{"train_examples": 194171, "width": 192, "fused_qkv": false, "qk_norm": false, "nesterov": true, "adamw_lr_other_params": 0.0024, "lr_schedule": "cosine", "final_lr_fraction": 0, "adamw_weight_decay_other_params": 0}
Rows from block 2 of a small autoregressive pixel model, named by matrix and row number. Rows with one number belong to one neuron. Each number is 128 + 24 x the weight over its row's rms, rounded and kept within 0 to 255. All counts start at 0. Numbers have three digits each.
After each neuron's rows are labels from the 100 images, of 14976, where the neuron reaches its highest value: "responds to" is what is common among them. Only what is clearly more common there than usual is listed. The data: microscope photos of single blood and bone marrow cells.
# fc1: MLP up (model.blocks.2.mlp.fc1.weight, 576x192), inputs 0-95
# fc2: MLP down (model.blocks.2.mlp.fc2.weight, 192x576, transposed), outputs 0-95

fc1.232:113122108159131080120143125075113138131104125127163125155130111132130130175112153130140125143128113115099117135142163109107162164118118092124064135118176134103171110138087116114131110119123121142084147091155088132114117091132114181161136100142118125133143144111125098146073130130156130124
fc2.232:138086099105122151154130132148084130142089146131109159108099120133130151092121109127174126080139160110129120135152115122139131105147120145147158123172092133129096111098130134138140124117117130117173130189115151151110113136160114114144065154127087136161129120151133120129126134101171141105
responds to: cell type: segmented neutrophil

fc1.234:145158121122103114122174112157133095085155156163065117145130139097107112107133160121132119164106127125135127176141098113126129126101129132132116095136154135177100113154089126129142144132101108145113104071104147140132122111129099118099111129130124117142131156084165139125127126083100142132
fc2.234:137094127119132145108115164115142130169120090098165118121158137113122112135118142107127139124136097171091112103116154125138130096160142092170151132124196123138114104136128127145131143124100107117105083128119128155111118185169132086140088141080110155169099115087108133156165093131170133132
responds to: cell type: segmented neutrophil

fc1.352:146127106129166147155106105162141122138133142101133124148162141140159114128112123131093146100107148107143148156096110109113133106102159218159129139143109071118114141124134168144120134131112163116144124111088094119149110103117108118090119117132129173142077135100115117160117121147113172135
fc2.352:114114119128128089136140132130112126132153077177138162124095104148110118119121090120128179123072108123125133107110124134134131110163100122188112135117152135117109073150134104058150114169153134142103086142149151137096188116143128114200128143094149104125121083120117112097142140123146110124
responds to: cell type: segmented neutrophil; smear: peripheral blood

fc1.175:159170095147129129139142127130134128093124130118100101088114108109096127110120124141100130089137114095107116139091145085105114147155136128149107162110078148085118152109115146153084143149125161146159106106121092151113126108108107123161145125103129141113096114126145126125103139126172118085
fc2.175:152092112137118140146157118110137144172090096159145115133165159148150165158120131089139118172146161151161123127149128141156118130090132163125144103105146124158109073108149125105142116094164100144142139104109148140155167124121131135126126135141124146107139114137169107117102141169109126134
responds to: cell type: artefact

fc1.273:118081136114128135106152079152101114156110139134114083114131129102139141134137111124093095130115129152144089119135135129129115134123142088196121126107096136191131128143092115131115120138157116126196116113165107136153141128139122152124137135129117055139128115146120126138120105111135161153
fc2.273:122109081129194098139160138137110193167117128120093144142146132124101137098118171114117100104128138151141138118166135149126138136139148156134127112132106151118170108110114075129144096077104146148109151132107145081152118155118135151138114115144153090118108096144118129143155099063185138125
responds to: cell type: erythroblast

fc1.337:144118136107145117077135112149167155163143178191112103147142090141142149094128119169104121144147127108095142165130128132124094168158164130171134157125114113085157104131099132137104124127096174162125136129101113158107139097107086138114126144137118151113088111136138164108127136114148097094
fc2.337:113125131108115140130154119142113153120102092116147128143125150142124122129119107134099137128112141127138177170165118136159089119092119194128096131105134144071131123109124129094133113187136085164096101095194141133127110119166140160118098125117174125162170123103095127149192108084117123151
responds to: cell type: artefact

fc1.87:104135154093116146147113122096151127147113101142105139137092090122128144113151132148126157113129099126122118113144144134161127177121134164095132134148132109102096172113153169121138153086162096136114137121093150136131138157154071106098163112118107114120189154079104166119107096149080153112
fc2.87:120161126140130163140103131110122119153129165095143107158164128214146126122114105130153095100125104145147148143139115105103145125153135161127127146114098098109136128102086118114176134145119088150140125114146140076137139089103188136119129109156148112115118149127127128159118107099101125142
responds to: cell type: segmented neutrophil; smear: peripheral blood

fc1.89:113094122123100104100143120163184104118111104164146120121136154117094133121145157099132097149130149145141100087172124125149147091172119133159139145112109086167172129148165120098132136126175116136153128138122140117108119153098128160145123118087131148155171154112100126113135125147150133161
fc2.89:100141137145089120117132136096128115131148068163116156130118132149131161144137117116143105144102085116122127166183146162136142132123120142084122122141114117151134124140119142140101134156071131159144141122126083137115126090098181116081153108107124116126111191158141119110117080119099139081
responds to: smear: peripheral blood

fc1.52:153078149111141122157129121178168108120090120084110123142133090116102125099118110125143116138128117177115142177096112106107137067106138151185144123144097158149117103141085149126160125148136097078155129159107134127125137142134143144109166135141105163121117158120125102150092146161131106113
fc2.52:106125120120107151109114097120097103153100087147098130102108160131150151139120166126116114159141149125129128117139125125088062148163132167161108136109146136130129092111133175135103104108124173154080132091137153134140160149107151167118112135116161107155156147134152121138127161134145183141
responds to: cell type: artefact

fc1.106:110153107110116116165128109129135119139123123130129151115146083123136087136170161130148157123121137151158168158142147157141132119129121101137095107130186161086122090102104107134125140100118120137081071106147105091132116073151066121113179126130103135165143164116098110128108139173091148099
fc2.106:174114128150134141105145103100154150165123153134108122131125137091098138149146103129108096157151102141104109076114086150095094114092127150086154133114119130159137147141153183099140162069154120146129155089087126193106137174108146140142118121103127109046119113122141137128135109103157106141
responds to: smear: peripheral blood

fc1.294:116147102144138140102103128106140131119105147149145115087141091146142110117135137126132149156131178086164126095126125122088153112096111149095145151143090117113148065139159099142129125143155132142113141170102121128099097147119142155163077139101071130114135079112124093146108133093117131111
fc2.294:094131153082108145102145114083102098166145110153096160140138127155106139143176158139125141097154114151080138135130118125134141122164128128135144141115116083105145150109102152113101099161125109143162140133105132099161146137114108100083157100110131131128106146120096140133143176105139119128
responds to: smear: peripheral blood

fc1.454:103100112147172119128109157138141111116093157111107104104142137091174105107160140114106181124138131122149140084111139175136134146097112131177116095119139087138072087123082136111136146145151155124115131153162135113128161143166135130109127139105126153139142207100112116155061119113157148141
fc2.454:134096118124147133101117150133171148145117104075180173132111120086086102114117157089137135162125105135103109134107129119138121166130127114143132084120111143096133104122127111166137144125123156103089107100132105104110126162145136091122134128080125114147109130147161106169098128121102109074
responds to: cell type: promyelocyte

fc1.217:158114123148170160176146068156117157118109114115130132112139098115123127124134098155138105151141140133141089132137150110150156109156141139131137146140117097129137110159100125107155079112122118100120160087064151119125123107166130126156155129165136095141137147139118144145136085117172137142
fc2.217:134124142147084140074104159089123091153145131129119133170141141083159108117136130108151156122119132135126169111097104152110110154108088103108138125103150157145127137072159136174077158139106110170165107151178151146116107125107141130111097110090111134110120091128141122141114161125135091101
responds to: cell type: segmented neutrophil; smear: peripheral blood

fc1.120:150093088171173103154126154069119142109075151134124151128096123100129140094102154131105147159097123108141170175095146166118128092119150086148116135161174178146107134130070129133138115099155118152114082101132142133124100099144114101143141105108102123116147145091124155151094160109142136193
fc2.120:100164165115085125133106114165123127146144158111149119133120160124109128140114113091122154108118128155127114133169115130078165145139112178134149129149099101153191144111189145147110094154120125125121153103148074136137120132106191135107099103109173143128136103154127101089141104150124118109
responds to: cell type: artefact

fc1.475:138097159120132143172125153144149117109146134172133111107166138123113098140115145163137085122109138127130113127132108048104123123124116141134118117138143114179109152117182155123142141156120108111115111149153095154158152166076109135131103118115104170116141126108110126148144124095110147092
fc2.475:172128125109130139133137114117093131099125136106160131076163138113079135126093131087101170160116131154133108139102167113136163120150107110140098094135151098149145144138127098161113118122116076133101138136094176068121097105128125109138155139108124097145127150139136142127086098126099139136
responds to: cell type: segmented neutrophil

fc1.531:111137136117126116126103090120139142133104183147094181094147118114114119101096131120128160086179168118153122149132147166143136134136114102125127152115132142114120146150116120102099126104145105152068117100125086100208083105118172144130120138105146135125146126140147142153113162130148153125
fc2.531:160096137130119159127081160117129157142129141073129102119114183134110086151125132119118137125088124129121145124139183136138128179137135114161141145085111073100100100127129101154119132135099118142127141121151140116092131160157126143126167154109153158127136127088144157129138158106113094103
responds to: smear: peripheral blood

fc1.61:123121102114129115155102129140106140155133164147125114150109139074133095095121119122107139134106093120120151133125134118119120107131173110156153148104110136114121128138100110144139151129125173110162168140158114083150152085139109115142165114098107148104124119142140140109137114145179129151
fc2.61:139142164099114149106157125107154140093131120087118155113144134136123096099095113135115156172158133162126095138138107137148123132114120160118131114162143119117138141100131127080114131138163121131159105108153137166117129101097102119090118177096163088205126133125174110115146161108138133149
responds to: cell type: promyelocyte

fc1.161:161172139138117100129111137113092111083126129124121110121158155146118140133124141113130122121112143150132165178138103122129170142144128097134106150131107163139143143113115117112140081095137141111127082134113132158130110104145143115102110152150130094126146095161143147133162118115129165155
fc2.161:080129147120134125123152142143154133164096113105124124113125088104146134108139106126120145100114129118144126081099143136124088126094129184116138085103129132108135117151130139111129157162129141143127166133143112095132126170130094144165142102108116142094102160111101090125131140140102098090
responds to: smear: peripheral blood

fc1.39:080134144092149168133119135114144129086105125126095174142111116131117143134124152172109152135130123148098132092110139155097171128142106088093107126156131094151175122117174166089128141132111137104092136116159100143136118141087123129148117084147157114152095135107125159124108144094098134119
fc2.39:186101126126088095134115120106120140184136120110122085132109131113117141140148114156138125133109108106172123096166146130154132090125116124169152154084123162103122154118132109155107147117119111159130125121103133112127143112132115110128145156145166148069134116111112079128137093176133160141
responds to: cell type: erythroblast

fc1.517:128137202143140112111118079166157100116165130098179182129145107117161148102130126143095131126096109151173114150075126124100125140154157111163108142137169138151123145111110139178168133138136142141174135121089114112126110113107115106091064141144110125133130111123157105096127125131169101132
fc2.517:125119110106144127129129119120142106174138177149137112113121123122125115110124113136114171075115169108087104131116128101128139071150102125096123109100129132118133102151090105098133123113093100110132079134161121140139168128151113153134130156063147109130151165132159119086107117137083146105
responds to: cell type: erythroblast

fc1.433:146130159129137131137146111117120125109129153112110102164149141118133125122106115139094147131140163111145147114074124113158126142076140118150082126112064159102138118103121148139155106145114137140072100116087100144111097129117115141121088131095103096097133086137144129144133133138115062112
fc2.433:129097065124129152138095145141138173131132114126155123120114152134130143154134132093117153098127088107131112134086108180122128073159106122108116149210151141174140142167115106129097151126101143151163118125166139117132174112132117081145133100143126115163112135145131137169089106131090124123
responds to: cell type: artefact

fc1.69:170130091100100121111109098157147098116136148132110123113132149187129157102118104151129081126113148122107158151124147130146099089122145104141135123119084089128116141149095148145170106124132093099130121191079111101125130097077142094116117132166155173114093184126128156138151137138094131120
fc2.69:087116126118138120131090104146118144147132125151086144135141152162111143119106138105113165100134146187124075167159137138164173123130140169089118126126125096114163102135164153085117113173106152158147151080142123146151171121116161141152106119094159081113168099132148116142121103120152116118
responds to: cell type: lymphocyte

fc1.179:092122111113104113145102145131160114155115111149098174124153145187122120153117123148127156087174123106112150139178112150149127124125162110147111140127096125136140113152102145120141107139144117148155144161139112105135110128132111128118136138202157164128134135094096106131085138164101098131
fc2.179:162146126111114122126148144147140130127091135142143111132156140076124110099113133064116116147040171157167120149107105107116157111107134117115140103145102095125126165125116127142121153135110109130155152118154154132159131147120159133144107106130126131138120129078134136127118153104161174123
responds to: cell type: segmented neutrophil; smear: peripheral blood

fc1.208:140078141165128124084105095169118143149099089164169150167113143145152082095137115123150107098086151139106093116129151141133144160109142140164143132146110097155130133100157109106101127144170156117172124105116154160189129163126077117135124150108099074120171141079137110135117121106135121163
fc2.208:124158093126102134152112128132128112163165102135128126086174154063121090151144141153118094137167153113163167157099118115168058146108105148121137145113130082140094096097134128175150114096091100125108096160132119128129144142110101152119141114129104134176166108139114127134093117132135125139
responds to: cell type: promyelocyte; cell type: blast