{
  "vocab_size": 65,
  "init": "xavier_uniform",
  "epochs": 13.2
}
Rows from block 2 of a small autoregressive pixel model, named by matrix and row number. Rows with one number belong to one neuron. Each number is 500 + 50 x the weight over its row's rms, rounded and kept within 0 to 999. All counts start at 0. Numbers have three digits each.
After each neuron's rows are labels from the 100 images, of 14976, where the neuron reaches its highest value: "strongest on" is what is common among them. Only what is clearly more common there than usual is listed. The data: microscope photos of single blood and bone marrow cells. In brackets: how many of the 100.
# fc1: MLP up (model.blocks.2.mlp.fc1.weight, 576x192), inputs 96-191
# fc2: MLP down (model.blocks.2.mlp.fc2.weight, 192x576, transposed), outputs 96-191

fc1.270:476471544485431443510503554511483461489446576528456529498559568452427481554455435423572517484523448460400478566458525470537511356520509428400473506497432506442476480499525490497471437517431554543549468476495514527550554542451486457447548482432532515521395428452531450613525455477567485558
fc2.270:420549468589516516445494489502490405512523514555525551522445526531568454420529468591476499459465524494482529489585513438490522434513518479546476518470519471502522424469477549440596562454430512578488520479513574517498463509540567586476452479505529457478558484497485482480463549501382466445
strongest on: cell type: eosinophil (67); smear: peripheral blood (61)

fc1.277:413486492533504605526497530478549500440523491497551457618519568552511471460434520526505524480426556477427466423426562503550486494558569441575588561556556544509557606542461504477434520545501487509538537522424398439477493454468374415481563531440536359492519519508572494476497497547444379548
fc2.277:477603534555539520539509506565482497419467413468389530602446346478457502496506543483517497541449496473494480546566462433532602464491568534528511526427498508410486462483492431536550586515532506501532443407596556545522549364605556460443523488451562514558532513467446484515544452483538539478
strongest on: cell type: eosinophil (29)

fc1.220:449646560478477510520561448425487504488542614404590492541537544476496461520478596503509567425422515490477440411520569523455544536470516528478581434475565532543612464478526511627480471539432460538481514483512507496473475567523503428510375498560508444418431456452535538446460603428487490558
fc2.220:416589525514523469552465469500463388468575454505439515572615495556480456487568510430495549516535474543478516516524531411498466523456474429525508473473545550448451481521513580397524501498512451466436512467565543582601447459462547553470514476463434504494603466419538581640495419487477480484
strongest on: cell type: blast (27)

fc1.57:490575570468516451486388582539475543450546592593550494421508551506486482451515483469506531506525441512541497559421578603473439504393497440532556539516552497494454506421452542489454526497507447550528486495483559495518421441548505503476445505592488387450528506448612505506504555476578468504
fc2.57:493605424466492447532500432463540389504517528424487546404592421523514453514474546445566480582419478475424503502503469536481558417447524504483559514485530455496432449472468569526443548490634516514474495480580482552549453555429486421506475565438602473449493509507467519515369480585546479445
strongest on: smear: peripheral blood (75)

fc1.454:481453482574506477503444554483562396438503463459506471470503534563521495513488472439478426507518443542435493479515431563533466485503455519456493426482413501462551567545543455548496566496509612609454525498443439532479520448454448455515418484490533494438441481543417433553536527453446423553
fc2.454:523567432523561485535422435389502475540500505562476468535535603424591451552543482479491470532516504534460532544479457552539469471573526449462482512407474403561417475530532488444496525496441595537515534538505412535527590519601433395417493520499469517456493439560607506434489460543448539567
strongest on: cell type: promyelocyte (29)

fc1.284:501522483468438456509484461454617496439517433435462505548456518530521552573558460458524446462523529500447560525429482497549483506493471557552534409410556592456482526559528536489402560413491477518478467426483584531531505509522582448455471465521530507510528492598493564509492511462480519416
fc2.284:550458547516447507560566496561479510523480490524527538617581606430522472483465509525458542554498511571583481385499568412435585515544440516397547497434373472577553516556448533481556438593530519451459495458485560541585543567504455612503543456398501586483513500555533433570485467572543456554
strongest on: cell type: lymphocyte (48)

fc1.146:562512531488443541504483505482460493454544632524449523534399463534470468517559460559504484411463501371583430463419505413525472508545545473500544582477502417485498536570545399509551507491520540632480568518584500434540466490541485571512510586528586480510518408543474461563482549524547457479
fc2.146:482490511591486394504472513541491428596476432521624529429478607515521496609526459546511461584609473543556545490525469439505597404483489560494545459503490539497479500537572551415501502544493491550522525563384494555535496475411487494543386460445542520469488534465522536466544522562517493531
strongest on: cell type: lymphocyte (40); cell type: erythroblast (36)

fc1.328:531561505419510389469531514380488425429496487497512566588507530463522521546510414469563494456511446429545491440489517509484559434491520489545508539439474552380474492484467564444482527576424581533491426483453446441430420544466490536512461492424519518561555506470518505488580513483412434467
fc2.328:440501603511494604583546519535530482616460444519482539402449503483525503544526613492436419513433520539370503472451364530459530521474484502545512395484526506509467513501473550554491509497493466516458511533535436514557537468473429509569560529589432475518525579454484397460440483484591508548
strongest on: cell type: eosinophil (25)

fc1.393:458491525440482393397577512534499404460461500517529489567423479504523507440487529554493540496514505582485561545514560418495511633539525456490493547644442555472625524442417457433558499459570576558461438581548491510502528540505484511543534545465458478471485532484499393486412478438533477540
fc2.393:407505453533513496583575520476502463581515500546458480510439483562503511506484494578480539560579482531539472483530567450494452561464525522474485549445400363507531506467493518502405486510469441558470403436572485411578499568490414514473544568562475492522510454524431509468457496526610530617
strongest on: smear: peripheral blood (78); cell type: platelet (66)

fc1.306:468520591566443530462572494519424471462464528422534516397485475480469564421521598495579534477446508516532495514429577546415481456474549537543521456509610423519555451506559584473578397546474536558545436503418557556493548439461560471463460540470535523535457450523585457483504443533502463388
fc2.306:497465467533538539577459448538541559601518528580551520570516513520548444590567381523433541491464517496451541475511468416521524568503471371483453581506466544411469468579485509568488616511556429422396549473515529508610571536565463525551482554513384526524535503515527507567454486522441432565
strongest on: cell type: segmented neutrophil (57)

fc1.376:515514429414468463515514519490434530513510478520480535497411563443525396422527417484483471549577590447505571502418514443525421452496500546431488428478540474511573496555569479427587607453485545468470532501499540517546498498500514557526581522451488530478465510525533587486506478379500531481
fc2.376:514344500620474472383536522490497628538560568448588423500505451461477534564486564541491495469495563547591444490497539530532497457456465533557534546472582461469516458545525405506553547575529546482502598445475481398527436476460486524438477477583480497516486510417532479570470471554427570600
strongest on: smear: peripheral blood (81)

fc1.325:599537423479560572505532515551492563511486367554507507525601603571515438601603531496499447434496490434564567563441579379491445573445474491539505504544528588453502454468544586466439510493480495521458480498537476645613471499455525485457519514453552489390467550534509511556508499462547524495
fc2.325:499455544505502516460560509433476487509445541608500491515548525338491489412446479457426460499527540495428478436462510527403459410518536464507546527511495415660496512520588529509511504457421549537536524547482493425528568503433495479406509523456434574574464494578519419498465456596504457448
strongest on: cell type: lymphocyte (43)

fc1.517:463535499471520494439485458421511433483506474506484567514531606522424540476593436512507499517475519516482573507469452355415494478526499518541494580388518475480476513534478563448509527484468496632488471478511435546470520407523509437471451559442525504416476493536455537449489520601523546503
fc2.517:524423497531449421464518510470484493548551559394558454498418485529459505520581501487504577506585462494386480580503577426485485552472509530617540459546515522457423453467505492579462397437532541504428542525514450457474566574497442541529472408567465451505452526544548439556498565424469461407
strongest on: cell type: erythroblast (35)

fc1.494:519563517532484458565514518553468461559409500504478459589514475523497412467545508535478456402512513603484550392426454495538431459533444496503524525474605528417561535480578539496440567465546514505520551439574436554577426532560513538506512516462543422512474520523457539615500468457487493545
fc2.494:488550433468478499492488560516462499408551476554491521423457484460506536451481451361442558463541457428552561515550479450439506544519514435398494481491469415491483486502516520460547552578583423523556432453414533544493443544466469434557465504570562671529535582558489513455585469504501539492
strongest on: cell type: lymphocyte (65); smear: peripheral blood (45)

fc1.335:484416391484461389502514472518453495469482416461495556542527490508469485431498563543519423442565468452442476505395473518437430522523485499488513529497507405421538527525503519421523482523570485540459455520519435509497473527511505532433540494474524437513487451479515530523524420509541566500
fc2.335:484422552464495533457482477535453457545450504401489505491588505533368527568512529408466562481436498611560514399529550539501602563468481502578512496500510579465421475583463503519505419484519602538580514481483557536497555535543518490504499499617381581496536645541486516441452466494541541511
strongest on: cell type: erythroblast (35)

fc1.375:406480526574564491518468462412513595602571531477487571545435456536535553452486575481564547540593517470514461516567632517505474555505509519549508496577433425486505508425529496507607434534439498514489447505406512496518455536407533394606532406575519561503473460502453518398542480494478479589
fc2.375:579536405477458516545501395542561423529540481515514491567506472444576473466468440440534410554564461564563515459524454539487494538495451408489551479491500506630482430461459482474547537488489467493486493527500542443561507443475422448537562607376452562498466546464441544524492418447527521467
strongest on: cell type: blast (26)

fc1.273:559564508514615511483508481555573520478490511582529483481437498469557485491525513590554524542544472385430582513405467599415387515447492422455547496549500519469546547488511616437560464648517485434572515462488505400506474464493549581504521521540422516401509453477480503537539518472521442436
fc2.273:515558499479469421494544498496541459452472482614582515494503517520453513480508498406457484494555491438501540502507484503586520495577485478578489495514532512469558468534568470549444447498556519460476423420503541424477428481514515542509438496478540566403517439560426584524447545621565405405
strongest on: cell type: erythroblast (84)

fc1.158:394530510461478469449486535464536405524490508541478489548492513521562522494489503594496596515556445498551483553490486434466419377556502475538370503519527564564455506486501457481442471435366526530470563467432521569482392551451449520517542527483482462559450573513601515424518475503443534491
fc2.158:483428572519530484566467482526545573581480531421523447492494485490465523490580516410520390425387624563507483449534514634493504515432579494529530525513515425472500432438519548499514515589540508483596428516513430528428558490597540479533494513482407454475514421434490489513480488487536499486
strongest on: cell type: erythroblast (37)

fc1.324:445475571444564483319514511472574481520460484519498503557469531471524573538416550469480408609508446417477512522566433555472546557544516457508552521492472475544492602467474635521507490602468561564476480450416528450444491432504518439441542527433482502570520484448457501462472527401522373405
fc2.324:502449442513463556608539506563543445534448596521535522507513503488498488478567531476500515486523411456496554407447524507496474385421516589513536502437542461428413481454584413497415523474421542493476534479510489620507575538496492538428559546583511518480487536494472472439541459507539582590
strongest on: cell type: promyelocyte (29)

fc1.52:525508539548500397404552507508460474584503597624502460512510425502545461558460433509550542479533512515480439484559506507421424483544536474483507403466474546510528505453391497495537566466525579543485482555455508515505501463578491603479409506431516444498535447537510516515372451575523458563
fc2.52:443533506485498531668470521515524528481330478436497537552538568401522541413494558511482482474516526469488458538437479575528539499453521552471524478501454508489539510469475460579447435580498372497494454465562606444473634443462456397532528550492513507508467522489522526546483551536464453485
strongest on: cell type: artefact (44)

fc1.103:472440433464491486537483504521501451502500397477459503486609662532496503595456474540469538533512501572489487556465562550437574527495456392493564483547487478470580468568435523479433534548574495508365466547518496559505463534540608482457458408446531553396450475542475573557589549500510326488
fc2.103:511481543533446528471544498455479535496531524555532480504428398483465510367528457492515455455546545465447553514554528483574494506552501563532415616527491492560396488446560451580491495449500564506575522434484485457449593478451368505496524653494529539603497483499514401519455441505437631474
strongest on: cell type: platelet (26)

fc1.108:459507481400445493483529479518498599431534562547499508587507492575512434505575452442509431424503428505452471470427493521439519454474411482495485566501457566579501536457434554530512474444520535581541498642481536460583541454474492554556613503521547472423456555507516519563535521492475552619
fc2.108:435537547428461445443452529581481496532461462554474565510541517486525551432491519480542470512444434448458452517551600512493424452492457497363569463455493467554539568570486484378468567456438450483460502471437474562466498524477591456514413464402462518519599570459514405501474517601420464486
strongest on: cell type: lymphocyte (34)

fc1.132:499586568577396442425405525515516614464435493437509525390551454475531488534499492447519464534529510412613557433536475395575503495607488502430520427466592467487557527491529500447545491472453490468498487495384440470518499454531515530469432498446558531475487532507540478541506539519434381508
fc2.132:487532479475558568626502436502424419466538565490533445558412471468478521503462572461528539438427481567468419473498516488424481436444561471481543509442492529465403466563582483489563494460475463507476515539560521568553524560485385512582549582546490620566463505471565512500506482458509535413
strongest on: cell type: blast (37)

fc1.69:485581547538499457437536485540541512538541547596536510423513442556542505440537508463478474532431506608517485549470488492435439480507533546419514607472598510568473452488443569499485514575524499542527543466545525599557505415569483592520480543458507491402520505521488385512462451502490512543
fc2.69:431407397518513414500518507514500525472520496445544555544527542446539434470444453458479568394599487529551494459469533578555488521495536495498497481534417581484519524428539428478532388507559579520541510501425532464493484611529491386455550510527526469543547438509520508437475552518456468477
strongest on: cell type: lymphocyte (36)

fc1.120:523445471515487576493461503502511554558457548515561540582566545547548514525502511611539559543521501455447490468473504459471452520499532492602550526567519544380445484526558507514512468464561498450467448517477505529527445507442448531587508555506444445494611456444512458479558488529516483515
fc2.120:498467506411486451534436516524502515474543481453456520478475529372499468512428539425488487468502525530492468525460548478579504635499556500422398485480448508559516494429451446482454492548399407411527511532465528481529575504491466446385543446458590546526513551583502565515477539577539484464
strongest on: cell type: artefact (49)

fc1.560:546568523566406471471535490465516459565490535457499530539468437557472459520591526501591523509489482575460576460466521452524491461539550457485511579457486454459530413548513532488502529476512530521431476527477531496460496522530448531456494515517495499414497476496436515425531559517517431474
fc2.560:531455426504543472541521577507565452482516561579472572466551521565489474493508408645459495498540521494434452523575457487486476533504460468432400435502469533447453484507592498542469488484431418499418618484451431493563549547520504462525536530503464495568525524573512470540496431483420437531
strongest on: cell type: segmented neutrophil (77); smear: peripheral blood (67)